config = dict(
    arch='dit',
    train_examples=90422,
    qk_norm=True,
    expert_mlp_ratio=1,
    max_steps=14800,
    batch_size=64,
)
Rows from block 4 of a small class-conditioned image diffusion model, named by matrix and row number. Rows with one number within an expert belong to one neuron, the router's apart. Each number is 200 + 30 x the weight over its row's rms, rounded and kept within 0 to 999. All counts start at 0. After the name is the row's rms in percent of the matrix's.
Before each expert's rows are labels from the 100 images, of 14976 (inputs lightly noised), where the router gives the expert most weight on average: "top examples" is what is common among them. Only what is clearly more common there than usual is listed. The data: photos of plants and fungi (iNaturalist). In brackets: how many of the 100.
# router: slot weights (model.blocks.4.mlp.router.weight, 128x128, trained with AdamW), inputs 0-127
# up: expert up (model.blocks.4.mlp.up, 64x128x128), inputs 0-127
# down: expert down (model.blocks.4.mlp.down, 64x128x128, transposed), outputs 0-127

# expert 61
top examples: class Liliopsida (34)
router.122,099,174,193,255,267,223,223,207,194,209,256,181,214,245,207,176,181,185,244,193,232,208,205,236,202,218,206,217,189,200,190,205,208,199,204,196,146,219,182,185,233,208,169,214,225,204,201,209,236,228,184,168,206,254,216,258,218,194,213,194,243,89,182,158,175,196,247,186,168,165,247,247,179,196,218,215,169,184,217,210,199,204,218,208,213,166,86,190,216,202,229,203,165,191,191,175,143,206,186,239,218,232,173,224,198,220,185,196,189,227,213,291,190,220,202,184,228,232,177,175,163,253,194,239,234,216,224,206,189
router.123,106,185,227,228,191,181,131,204,207,211,234,216,235,220,159,177,240,239,201,204,214,147,236,200,187,186,203,164,194,160,207,250,245,216,173,208,202,274,205,172,148,191,186,189,232,188,181,194,173,205,170,227,184,241,226,186,229,166,240,183,225,142,183,176,178,194,226,209,160,223,235,256,190,189,209,197,201,189,261,211,260,164,163,255,269,162,176,178,157,244,260,245,215,199,171,213,187,219,205,206,254,235,166,206,223,189,213,170,161,214,215,189,216,192,163,213,174,156,211,185,213,186,159,164,199,170,220,165,150
up.0,133,222,167,161,242,199,230,199,201,212,235,148,187,201,255,213,161,181,185,170,197,228,190,168,201,223,190,249,216,192,165,170,183,188,203,179,170,174,241,197,253,229,198,215,201,225,234,193,209,222,184,187,230,180,171,279,173,240,194,216,187,220,186,215,200,198,223,180,206,149,204,206,205,197,185,150,200,234,174,240,154,201,281,160,162,135,166,183,259,159,223,186,226,207,238,179,200,210,167,231,174,213,207,195,209,165,191,224,226,198,215,225,136,218,218,193,218,245,210,161,202,259,226,250,294,220,173,228,217
down.0,133,215,224,183,164,220,186,256,201,215,194,216,235,227,193,233,230,208,199,183,249,179,218,216,201,227,138,176,217,216,173,168,189,178,197,234,211,212,190,163,217,195,144,215,191,176,210,224,208,209,231,190,202,187,195,139,196,225,233,177,175,222,155,178,185,196,223,191,161,186,225,234,208,237,203,188,181,207,206,237,164,238,237,221,197,219,311,165,208,159,180,241,220,242,200,258,151,192,184,294,215,205,196,211,224,180,233,152,199,196,218,274,204,217,176,207,175,195,209,148,136,155,219,258,229,200,220,199,231
up.1,070,237,210,220,226,236,226,202,224,224,176,186,145,184,166,214,289,170,207,231,196,209,196,227,184,241,235,242,198,126,276,232,261,232,175,257,146,189,206,193,212,197,219,198,177,165,165,216,197,182,217,201,130,223,217,151,189,193,146,188,233,197,191,189,185,190,205,169,209,134,241,197,219,173,209,220,229,242,189,206,182,197,218,200,146,194,177,213,230,260,193,181,175,200,241,230,171,175,225,237,212,177,240,193,215,195,202,206,167,217,199,234,222,206,234,204,243,202,247,262,147,215,222,191,182,187,198,229,182
down.1,080,204,195,209,206,163,178,143,222,215,237,233,198,241,219,208,226,275,231,163,171,187,237,196,210,196,226,114,187,263,218,167,163,192,156,243,184,237,167,201,184,267,177,215,223,181,174,230,181,160,202,207,185,218,166,244,157,191,190,192,202,220,210,189,149,197,188,162,218,169,210,175,167,206,159,164,243,262,211,243,230,179,222,191,234,180,161,146,191,169,224,234,181,223,210,160,214,206,187,195,190,233,172,215,280,172,169,198,207,155,188,205,197,234,244,204,178,207,202,220,233,146,191,166,190,204,184,164,196
up.2,109,228,250,203,170,185,217,206,165,231,202,230,218,202,256,160,190,253,297,198,184,214,258,263,164,146,196,168,182,203,224,218,261,219,186,254,173,187,190,159,251,192,214,210,183,189,153,213,200,197,178,208,222,145,192,191,175,147,201,224,215,237,231,213,188,278,183,214,208,225,214,211,199,192,180,193,231,167,240,175,169,201,185,243,170,165,165,182,227,211,196,197,177,206,204,166,190,207,193,224,201,190,255,148,155,241,202,178,182,230,217,216,191,242,260,181,170,200,249,204,221,175,212,179,176,149,176,207,195
down.2,109,180,212,199,221,237,239,183,214,215,238,208,210,238,177,163,244,182,205,177,196,159,211,221,209,216,210,279,187,221,206,149,141,249,201,216,175,236,197,231,191,200,191,193,153,223,168,164,221,182,181,175,223,195,158,272,220,197,279,164,234,258,211,244,233,182,207,175,227,175,177,171,168,184,230,219,215,255,203,245,178,203,222,135,241,217,189,223,221,201,202,165,188,185,215,195,178,133,173,212,228,182,235,210,222,218,226,248,167,181,182,219,210,158,180,206,213,196,274,167,176,196,227,217,231,201,180,193,140
up.3,089,179,218,151,227,155,212,225,195,200,202,214,174,214,159,200,215,118,221,202,181,220,189,232,170,193,195,222,236,172,199,212,205,193,238,296,199,205,183,198,206,211,135,231,196,220,239,220,178,221,192,204,179,221,185,177,205,255,149,216,213,267,180,192,173,245,182,221,227,206,158,111,214,231,199,217,207,193,220,178,225,176,204,202,206,215,256,220,221,133,192,202,153,186,159,170,204,178,175,245,225,165,202,210,228,222,252,241,167,185,255,236,257,193,189,208,167,226,194,178,215,178,204,198,193,195,130,190,235
down.3,085,176,161,209,265,218,190,163,217,211,194,196,209,184,190,183,235,244,183,166,199,233,239,195,152,177,193,180,166,210,233,220,193,207,248,227,202,207,211,168,246,188,231,203,220,223,221,151,226,166,227,179,131,251,217,173,212,163,199,208,180,294,204,212,166,237,275,230,188,188,175,206,191,195,194,232,147,201,218,146,200,211,222,228,238,180,181,215,221,176,212,229,201,230,194,264,183,171,255,188,200,189,169,220,263,232,151,225,171,180,174,153,179,178,227,207,219,168,204,169,188,213,253,256,214,219,183,178,164

# expert 41
top examples: class Liliopsida (36)
router.82,107,212,221,189,178,229,191,192,131,189,206,218,187,170,220,169,243,156,179,185,210,207,219,231,205,153,249,213,168,183,185,212,183,272,191,176,243,197,197,186,191,205,225,227,177,147,186,264,197,155,163,198,200,172,182,180,196,205,159,230,208,176,203,224,229,287,187,188,249,198,219,151,174,165,218,201,162,154,271,195,197,245,190,215,194,166,198,194,189,230,234,218,201,218,247,181,194,251,164,232,185,213,219,215,171,219,138,165,134,201,194,161,151,254,211,190,203,237,232,164,240,234,203,158,169,206,197,190,197
router.83,110,191,198,181,187,201,226,226,153,186,203,209,192,208,215,165,218,216,185,176,227,200,175,164,206,216,194,202,209,202,154,271,255,252,150,175,227,255,180,179,168,247,180,173,219,193,155,208,191,193,170,228,202,212,178,190,213,220,232,185,261,169,156,190,155,251,179,206,221,224,240,157,143,205,216,191,210,181,275,215,198,252,164,216,257,169,226,173,165,214,235,220,191,188,225,205,249,262,162,194,205,223,194,208,238,204,192,170,181,127,239,200,173,214,130,199,214,177,187,141,197,207,165,181,183,156,207,222,214
up.0,117,226,227,178,198,170,161,194,175,199,220,162,159,214,184,177,206,202,200,169,199,156,203,194,197,200,187,198,253,219,217,168,216,159,216,226,162,130,202,162,132,182,197,173,141,163,186,228,202,241,185,166,185,205,203,168,193,167,195,160,192,221,216,199,180,144,220,190,237,148,203,199,204,191,198,184,210,215,170,199,156,200,194,240,214,151,228,162,279,196,156,255,208,176,241,227,116,183,178,185,231,173,224,155,208,211,217,239,173,205,262,183,199,190,266,238,185,204,274,220,237,181,191,175,164,192,196,195,182
down.0,113,184,185,203,226,218,233,216,216,170,203,174,150,188,156,196,227,186,212,216,216,148,221,211,197,238,218,195,179,243,221,266,215,208,243,215,201,185,194,234,185,216,224,195,181,212,183,177,180,164,189,161,224,202,194,223,189,210,239,185,209,189,220,182,231,144,208,205,160,195,222,190,192,153,241,190,200,205,197,193,170,152,164,121,196,188,199,238,217,202,186,202,226,196,218,180,117,208,228,192,199,272,163,296,216,221,203,232,198,166,233,190,191,111,189,200,247,136,187,222,142,176,249,201,180,167,202,218,143
up.1,071,147,227,205,224,210,201,195,226,218,177,230,206,174,177,261,167,208,210,200,182,225,186,192,211,250,190,176,201,254,218,188,165,219,162,165,204,188,203,200,187,212,238,234,190,234,167,202,174,195,287,230,179,172,199,186,170,115,249,196,165,172,158,196,209,172,234,238,164,138,208,201,192,163,240,138,177,208,217,248,226,205,209,238,219,204,212,173,197,130,206,265,187,177,189,161,232,193,167,183,234,209,215,171,213,214,213,207,202,207,254,214,299,183,184,164,240,206,237,207,184,196,172,168,210,225,196,198,197
down.1,075,268,177,225,217,190,164,197,256,185,236,226,214,155,182,161,264,196,210,174,188,152,250,252,245,190,184,194,258,187,189,189,207,218,184,154,196,255,200,195,202,189,165,228,216,167,137,171,148,218,171,200,211,190,189,157,166,251,178,194,227,254,198,188,189,222,172,214,198,174,216,182,250,199,164,186,214,186,260,231,186,210,226,206,245,167,209,201,161,193,198,151,185,224,187,234,206,187,158,195,250,177,225,225,208,195,194,203,191,157,198,213,280,252,226,203,205,190,200,216,198,164,166,179,183,254,199,266,187
up.2,099,183,160,234,181,204,217,222,201,129,173,192,281,201,178,201,192,178,211,263,140,254,201,199,164,273,193,220,219,250,213,195,185,213,237,210,210,198,169,195,148,190,179,202,181,211,169,198,233,169,227,194,137,234,195,145,166,260,221,168,221,196,220,200,182,196,228,210,181,162,196,216,188,230,179,173,216,237,178,201,223,167,188,205,184,162,142,236,184,202,187,211,206,215,222,217,191,167,205,205,181,157,116,282,209,186,156,177,207,205,214,219,200,162,155,191,212,210,193,186,208,186,209,268,169,192,204,256,200
down.2,097,206,197,200,208,162,225,198,206,190,200,184,220,162,213,193,224,153,226,235,199,219,174,260,206,173,193,171,211,186,259,179,188,185,188,252,210,207,183,213,261,237,194,241,221,203,183,155,230,202,164,177,206,181,224,172,165,216,182,190,207,192,230,231,203,159,214,187,193,226,191,188,239,146,213,151,167,227,208,202,226,193,169,246,274,247,270,237,221,207,227,173,210,209,239,172,188,287,237,230,257,222,233,202,153,238,167,251,232,237,169,179,224,218,282,216,188,201,188,239,186,207,217,225,207,244,220,218,210
up.3,097,191,229,219,236,253,230,141,190,245,214,177,164,172,199,203,205,178,194,234,238,196,165,159,192,245,249,182,193,207,234,197,201,257,244,200,171,179,221,237,187,217,156,224,238,200,172,194,196,197,154,197,260,221,214,173,219,225,262,224,169,227,146,235,223,114,200,207,206,220,200,204,215,195,215,183,217,170,179,175,213,224,204,218,187,209,267,225,188,191,213,188,206,162,230,192,232,229,227,240,238,197,175,231,219,192,252,186,175,111,270,171,239,153,167,183,209,200,157,218,201,229,178,206,169,203,205,208,232
down.3,095,218,199,190,183,203,184,210,198,198,188,195,210,205,186,228,244,195,228,278,191,191,239,141,165,217,206,194,208,233,138,213,193,177,159,181,210,181,197,181,215,210,260,187,141,152,249,215,174,209,170,141,169,179,179,201,213,198,241,201,265,174,145,141,220,224,210,212,139,232,234,217,206,210,234,235,211,221,195,209,187,185,175,194,219,192,174,180,155,152,237,259,206,161,276,210,161,197,181,197,186,176,213,187,228,156,191,219,150,144,141,186,221,232,205,183,226,169,208,255,211,209,178,193,187,175,156,208,226

# expert 0
top examples: class Liliopsida (25)
router.0,099,223,186,189,197,263,259,147,189,210,237,195,206,260,251,207,237,260,203,204,186,138,204,213,226,235,188,156,207,194,195,211,203,191,174,205,176,202,192,191,184,187,275,217,180,225,167,137,230,197,220,162,203,220,230,173,231,154,220,180,225,179,206,175,204,182,215,222,206,196,232,237,193,194,235,228,133,124,253,214,187,230,124,177,216,162,188,187,203,202,208,209,193,215,157,168,270,256,191,226,200,178,199,193,196,205,168,208,217,232,199,232,217,193,237,192,231,137,229,240,168,158,172,203,203,169,212,212,213
router.1,105,173,181,167,231,175,230,201,200,186,228,167,225,181,225,249,201,200,165,186,150,207,211,170,199,210,204,161,205,195,206,213,196,116,201,190,161,152,209,244,225,188,221,233,229,182,221,200,190,213,206,202,190,177,164,183,214,204,156,201,167,298,166,203,195,174,225,241,164,191,149,212,215,208,220,207,181,266,198,206,201,274,195,210,172,213,196,156,277,195,181,228,203,220,211,198,246,241,224,219,236,146,195,161,191,158,183,189,221,200,189,216,208,213,192,206,193,215,228,186,195,210,171,195,101,268,224,202,265
up.0,084,231,138,213,223,227,217,223,199,204,227,186,226,196,201,205,164,180,243,190,224,222,181,192,238,205,207,248,248,176,219,243,149,171,233,165,177,237,148,195,183,212,241,276,199,243,220,254,188,194,153,177,170,216,199,218,193,253,225,250,208,180,247,240,218,235,193,207,200,153,199,255,235,190,195,205,196,225,204,183,205,197,200,199,237,224,265,221,202,199,231,202,178,200,268,243,183,152,241,267,213,225,229,161,226,182,225,243,183,200,167,183,196,223,247,188,172,186,254,174,185,209,223,255,191,209,161,196,180
down.0,074,238,103,180,155,181,161,171,194,188,208,216,161,199,192,187,248,193,221,186,178,189,181,181,225,197,195,198,186,215,187,225,232,166,134,197,238,165,232,194,235,210,148,133,212,159,223,234,157,201,238,202,173,198,172,222,210,197,180,240,250,161,211,158,192,254,240,236,241,201,171,224,233,239,218,161,185,212,206,213,179,231,171,165,178,159,177,227,238,222,216,208,202,210,206,176,188,255,179,268,204,222,223,175,160,191,204,171,164,236,210,166,167,220,219,191,225,231,269,198,178,203,170,235,201,243,242,218,218
up.1,093,156,179,228,213,200,233,199,202,160,237,219,210,225,171,206,209,205,190,221,146,178,160,186,151,203,225,242,156,211,272,208,199,143,168,232,185,242,167,201,209,195,200,221,196,202,187,218,215,185,225,210,218,170,247,198,183,151,205,217,240,158,137,235,206,209,224,210,190,139,236,233,204,181,294,207,194,183,223,205,192,186,216,212,260,147,165,154,196,209,187,180,214,235,186,177,212,243,253,242,189,215,171,186,214,198,198,221,177,195,207,174,237,191,249,154,162,174,164,241,239,217,143,230,205,151,211,248,188
down.1,101,241,192,179,178,182,239,203,169,215,144,207,212,191,196,192,195,220,215,192,186,175,253,191,160,162,202,223,212,193,137,202,218,197,219,240,246,145,222,144,227,202,207,201,213,181,175,216,170,188,196,212,173,191,221,221,212,247,197,207,214,148,135,193,238,160,207,234,235,184,192,257,218,199,181,192,178,226,204,226,202,170,249,171,126,197,197,128,204,282,217,224,151,186,155,203,218,214,223,226,245,136,217,187,153,219,185,175,125,189,202,186,164,191,212,224,222,154,155,208,193,226,194,214,154,163,183,199,190
up.2,103,183,195,200,187,244,237,213,164,225,190,259,177,194,214,188,265,214,277,208,160,192,186,211,164,245,234,197,204,176,173,165,166,166,172,171,149,174,172,189,234,203,170,235,244,224,251,181,243,227,242,168,236,207,203,163,239,145,204,187,206,180,210,185,260,227,190,190,199,159,188,194,175,163,191,216,220,180,248,234,217,225,202,246,175,201,226,223,168,191,230,251,164,202,220,187,253,207,167,212,165,226,225,240,184,204,181,240,143,163,217,238,214,216,205,175,168,237,199,204,171,250,225,209,184,176,185,215,271
down.2,097,192,180,211,170,182,177,177,172,185,249,176,209,206,194,239,208,180,264,199,98,167,223,227,163,205,201,183,204,184,242,160,237,160,206,180,286,189,176,244,193,194,197,190,180,219,257,204,203,169,196,205,176,173,215,176,266,233,202,222,206,178,228,216,224,257,213,183,245,213,174,251,225,190,176,175,185,146,192,200,188,257,206,221,198,160,177,249,150,233,214,216,201,183,247,228,200,195,226,257,171,198,221,160,173,174,203,181,123,226,187,193,194,241,206,185,222,238,191,190,198,195,163,203,186,242,173,202,242
up.3,087,189,231,164,252,161,219,168,219,192,150,197,188,242,221,248,191,198,196,214,161,206,230,201,190,213,228,224,158,171,196,159,214,204,207,235,215,257,204,170,220,152,198,241,206,180,225,189,175,180,184,153,219,239,171,204,220,158,256,175,224,160,226,202,196,205,218,191,248,181,206,179,265,258,196,215,168,150,207,212,241,185,203,230,199,167,233,175,225,226,221,249,213,184,207,181,219,212,146,158,202,225,202,204,264,205,186,205,261,199,213,162,224,274,204,188,256,185,218,246,178,151,224,145,199,202,182,142,169
down.3,089,274,191,202,237,235,193,208,210,177,220,182,181,174,235,203,163,178,177,208,193,203,191,197,217,263,197,164,177,245,204,217,177,180,249,202,195,181,159,197,190,198,175,178,185,189,220,162,172,189,172,203,214,216,215,223,189,217,222,202,206,122,141,178,237,168,243,115,205,201,157,176,217,201,202,246,195,189,215,221,236,241,170,210,227,162,150,193,180,200,232,182,189,161,181,239,279,202,227,226,166,136,182,175,236,206,154,207,214,210,261,216,207,146,232,246,207,206,266,188,202,193,199,194,235,158,205,159,164

# expert 34
top examples: order Caryophyllales (25)
router.68,104,165,249,212,186,160,153,189,250,205,218,205,247,216,166,185,189,205,178,224,183,145,240,254,182,176,201,113,208,145,211,185,200,152,261,197,219,224,240,209,171,144,221,168,201,215,180,165,237,200,220,219,188,185,240,173,183,227,221,174,188,194,224,188,230,156,202,181,174,183,239,233,195,183,176,209,205,192,219,189,239,160,196,207,220,146,184,199,187,204,218,240,191,205,210,197,156,153,267,183,222,218,183,178,183,226,266,191,204,244,238,214,232,221,239,176,224,206,264,241,233,180,138,178,229,188,176,180,165
router.69,116,196,180,194,194,152,191,164,163,247,196,167,227,206,200,214,209,177,197,233,218,211,183,224,220,198,158,189,278,205,200,237,220,186,165,207,189,220,186,207,210,202,221,206,179,127,218,246,181,268,221,216,182,188,191,203,254,195,246,213,225,216,169,222,179,195,185,178,176,191,175,202,185,255,285,238,186,236,131,203,196,232,258,208,227,186,252,224,209,175,176,143,186,194,227,213,252,236,234,198,200,167,151,174,207,178,137,187,199,218,200,187,210,169,216,239,179,221,233,193,178,189,241,224,180,261,197,257,250
up.0,099,226,210,202,196,181,195,244,248,205,203,179,217,200,161,207,182,195,256,236,208,183,220,242,163,174,164,217,214,172,213,188,224,164,145,250,147,190,201,174,168,209,213,214,202,229,164,231,175,227,222,184,164,172,173,147,218,203,165,211,175,195,171,216,220,133,242,225,195,239,176,190,199,220,183,165,181,195,235,191,190,215,248,158,199,207,234,143,231,193,205,214,174,175,226,246,166,151,221,217,197,190,171,253,223,208,172,190,149,200,242,197,278,214,225,219,150,207,165,226,168,264,225,260,138,248,203,217,196
down.0,104,172,195,169,137,170,215,187,203,203,175,204,203,219,175,155,192,261,214,205,260,143,220,228,223,236,201,199,237,158,195,247,144,251,177,236,192,158,206,152,205,215,167,222,157,176,216,186,235,181,227,208,241,215,230,211,252,236,274,220,197,188,126,172,210,138,232,188,226,219,217,198,229,178,283,201,239,158,191,225,189,207,157,212,256,210,198,188,231,172,186,181,215,237,201,171,186,171,170,205,199,161,209,205,173,194,223,206,161,173,212,198,200,229,238,177,220,188,223,192,188,202,216,207,130,194,196,212,240
up.1,087,178,210,217,242,213,232,132,185,202,156,173,257,171,246,209,141,206,146,201,160,196,176,159,186,189,191,212,168,184,144,195,181,254,176,191,157,220,223,153,205,249,185,180,200,231,178,184,201,209,182,160,230,172,232,211,143,157,218,246,203,149,140,182,227,186,176,231,241,214,206,195,198,155,237,224,211,204,219,225,185,229,167,260,199,200,226,199,155,224,224,192,170,166,225,202,238,176,188,194,203,209,220,215,213,242,168,193,206,199,236,168,182,178,185,250,237,222,191,190,246,170,252,210,169,282,219,194,209
down.1,096,155,216,216,154,222,115,256,187,246,237,171,207,199,226,156,172,205,219,187,165,228,235,176,190,172,176,231,227,191,192,200,167,253,180,173,202,175,172,223,216,240,225,200,238,149,100,223,251,223,185,172,217,214,249,196,124,216,187,194,200,201,126,216,203,159,190,151,229,197,147,170,200,206,188,183,165,195,203,176,196,206,177,189,249,162,211,219,175,201,209,189,210,185,225,202,201,224,184,162,236,148,214,223,237,251,197,205,214,206,196,187,204,206,212,214,186,210,164,191,210,214,256,172,183,163,159,193,248
up.2,103,169,198,182,186,244,173,213,257,176,182,203,130,204,186,199,193,210,265,133,194,208,132,210,232,205,184,195,199,233,203,238,252,192,231,254,146,244,152,223,215,245,270,207,165,155,173,152,158,202,199,190,224,188,219,188,179,182,172,199,210,183,152,239,160,211,160,201,236,182,161,190,254,166,175,204,230,227,225,148,195,139,163,233,213,202,224,166,190,234,176,162,206,162,231,206,191,212,181,203,191,204,225,153,199,211,230,176,162,159,173,193,221,223,162,213,196,210,202,229,179,216,220,164,163,199,214,184,175
down.2,103,221,166,212,230,168,203,208,216,204,230,185,246,192,218,174,228,227,165,155,177,238,259,129,228,259,182,218,239,237,222,190,161,203,180,181,264,224,234,155,157,249,213,228,247,213,263,191,187,171,180,183,181,229,200,182,185,215,245,198,208,172,166,193,214,236,217,207,188,175,170,150,197,230,204,191,232,204,191,159,194,156,249,193,208,183,169,264,165,194,161,232,148,242,165,225,206,144,235,199,182,183,230,226,194,221,145,201,230,182,158,230,211,179,215,245,208,206,212,159,190,180,204,173,168,170,183,236,219
up.3,105,215,220,226,233,207,219,179,205,172,224,199,154,219,170,146,192,207,238,200,197,188,278,246,214,206,218,192,194,238,229,176,207,165,216,207,146,195,226,162,234,215,188,178,196,195,221,207,169,259,215,271,194,158,287,202,211,170,213,241,164,172,229,218,184,225,190,203,234,207,167,239,159,218,214,145,175,169,198,194,210,245,186,249,228,169,223,198,228,206,122,212,206,201,186,254,196,222,179,202,165,225,169,183,245,184,174,241,233,188,173,193,149,261,177,165,208,194,190,190,178,210,217,227,232,175,178,270,208
down.3,108,216,171,191,147,237,223,153,224,195,154,203,213,159,153,208,191,220,236,119,224,192,148,213,220,242,215,156,194,170,170,180,183,178,178,211,225,185,230,199,150,219,191,191,170,228,205,212,151,153,179,181,216,192,264,191,226,212,228,244,191,190,247,174,202,164,198,144,237,227,172,231,215,158,157,198,184,198,149,241,194,161,163,211,201,215,207,188,224,187,151,169,173,198,164,188,228,214,147,191,179,206,201,184,222,207,246,173,183,212,245,199,122,154,198,196,178,156,193,167,178,183,190,158,149,184,223,170,237

# expert 31
top examples: class Polypodiopsida (26)
router.62,093,174,226,268,199,223,176,223,200,261,195,219,175,128,154,183,140,204,226,234,182,162,186,229,254,184,120,189,215,189,215,218,194,217,276,299,210,179,212,185,211,207,195,216,201,229,220,198,183,199,219,226,217,191,189,224,255,173,234,185,226,158,190,203,179,190,182,138,223,201,246,185,214,137,185,184,208,193,213,152,229,189,211,217,214,228,207,184,217,197,206,163,177,208,221,243,241,212,203,245,211,203,193,245,226,238,165,211,225,188,235,160,184,191,243,262,220,190,170,209,245,192,188,203,207,220,201,152,182
router.63,101,174,178,181,158,152,160,187,174,234,133,197,188,211,227,166,205,202,205,222,250,171,188,225,172,209,180,225,248,168,252,203,165,212,194,206,176,226,249,225,195,167,237,219,157,112,152,208,213,212,268,200,192,201,202,157,164,234,209,202,198,206,195,186,201,198,202,192,205,203,211,224,224,195,177,248,217,204,196,187,136,240,174,180,173,193,231,186,178,207,140,211,199,233,215,228,197,199,194,185,208,196,197,231,148,199,143,208,138,209,191,203,205,305,237,137,174,223,194,202,219,227,171,194,189,251,158,197,242
up.0,077,187,195,183,182,173,163,169,205,171,208,201,262,159,217,218,193,196,186,267,204,223,148,198,236,209,209,175,162,173,237,167,200,247,176,211,199,180,161,201,164,208,213,211,241,195,278,214,204,215,206,200,168,251,193,190,254,133,171,236,215,194,200,276,194,193,213,228,206,167,230,179,214,199,233,185,204,181,233,246,228,216,209,206,270,162,131,218,198,171,154,203,206,227,214,200,187,175,189,244,265,238,194,200,175,231,217,210,196,185,251,198,194,170,226,191,185,169,244,206,179,194,198,240,144,188,194,122,175
down.0,073,217,213,197,214,195,209,150,204,181,184,213,199,157,201,149,212,200,178,219,221,219,196,227,169,269,244,206,190,174,159,218,193,184,182,201,248,256,238,239,242,231,189,217,188,240,218,180,202,159,214,209,210,214,161,223,240,201,191,182,230,189,199,245,170,161,185,152,208,193,209,186,232,197,147,186,224,206,206,256,254,185,213,260,187,210,206,200,156,189,189,250,163,186,169,184,145,219,193,188,185,203,215,161,162,221,206,247,150,156,255,204,140,221,156,268,158,244,240,213,228,215,205,238,239,202,156,194,149
up.1,079,189,235,216,159,164,227,226,192,229,222,151,185,166,232,208,194,184,214,232,218,165,173,221,178,169,181,186,192,217,215,176,158,244,166,219,207,178,256,194,204,198,239,235,241,203,252,243,190,136,177,205,217,232,274,219,134,134,216,235,211,182,164,196,202,199,161,222,210,200,225,210,221,213,153,201,144,215,179,186,219,226,222,240,178,200,215,247,160,187,203,245,180,161,229,208,237,210,223,226,229,212,188,216,275,185,229,196,247,194,164,250,217,207,217,215,242,182,225,194,217,251,216,176,160,150,252,172,197
down.1,082,178,265,194,217,214,186,247,252,206,169,163,202,237,187,176,240,200,183,242,179,194,247,196,173,201,250,232,172,210,226,179,207,196,234,226,165,236,217,220,172,226,196,199,137,186,210,147,212,264,243,183,224,159,207,174,221,260,208,182,127,175,191,203,169,173,169,204,210,230,241,189,219,180,262,182,170,177,152,197,224,222,201,203,184,218,242,237,192,195,183,208,216,236,229,172,212,219,230,183,171,213,221,193,219,225,186,244,257,192,217,237,169,238,190,209,211,204,245,197,167,197,245,220,262,185,174,234,122
up.2,072,237,218,189,239,200,202,234,272,214,229,166,213,156,188,172,246,177,211,210,200,182,192,218,231,196,171,292,194,210,154,224,225,203,197,235,221,178,226,223,235,231,220,222,169,205,184,212,183,144,119,199,126,192,179,201,194,204,238,187,169,190,223,189,181,208,228,194,171,168,144,211,191,176,211,220,227,187,251,214,194,129,247,186,184,227,216,220,215,224,174,183,168,187,228,162,181,216,243,232,220,175,132,231,171,259,179,188,156,204,213,197,219,193,190,166,209,219,245,157,224,138,198,217,162,191,231,192,215
down.2,075,210,188,193,214,127,153,227,237,168,176,160,213,273,166,145,127,168,156,214,157,195,144,183,219,212,176,195,184,205,202,215,198,209,216,208,226,197,206,234,275,188,178,228,210,241,191,233,165,248,214,223,195,220,174,187,241,178,207,199,197,210,233,174,215,191,185,223,149,197,148,175,163,209,177,212,245,191,205,207,181,144,238,203,262,201,163,212,233,172,258,188,199,190,222,217,216,202,211,207,197,173,271,201,245,212,251,176,247,230,210,184,186,238,190,232,171,202,205,153,146,198,172,211,248,190,209,204,207
up.3,083,209,234,170,224,188,151,146,199,220,203,170,227,179,192,169,187,210,205,209,186,187,205,211,191,227,248,222,196,230,256,232,281,242,218,243,222,215,218,217,144,201,201,188,209,196,200,187,195,188,231,177,204,208,210,194,206,150,204,219,166,148,210,171,204,187,214,241,235,238,148,200,151,196,161,250,198,186,211,199,274,240,217,236,245,248,202,193,205,176,176,190,204,221,197,215,203,229,150,258,210,203,218,158,196,275,225,201,156,179,142,173,232,211,214,293,146,168,202,231,206,219,226,203,189,180,205,240,187
down.3,084,220,222,165,248,243,247,222,167,217,157,259,208,261,187,227,216,176,172,181,160,196,192,219,208,216,199,209,156,205,168,249,178,171,198,250,141,196,230,257,244,163,131,143,171,232,230,203,200,243,259,220,137,200,172,191,220,264,205,230,146,160,190,207,233,186,178,192,214,215,167,192,240,211,194,229,213,209,186,190,245,231,190,158,217,214,213,180,225,249,217,262,230,212,220,155,213,177,195,223,170,185,213,207,199,224,203,190,223,189,174,194,184,224,202,229,205,178,160,205,158,232,172,226,236,212,207,177,171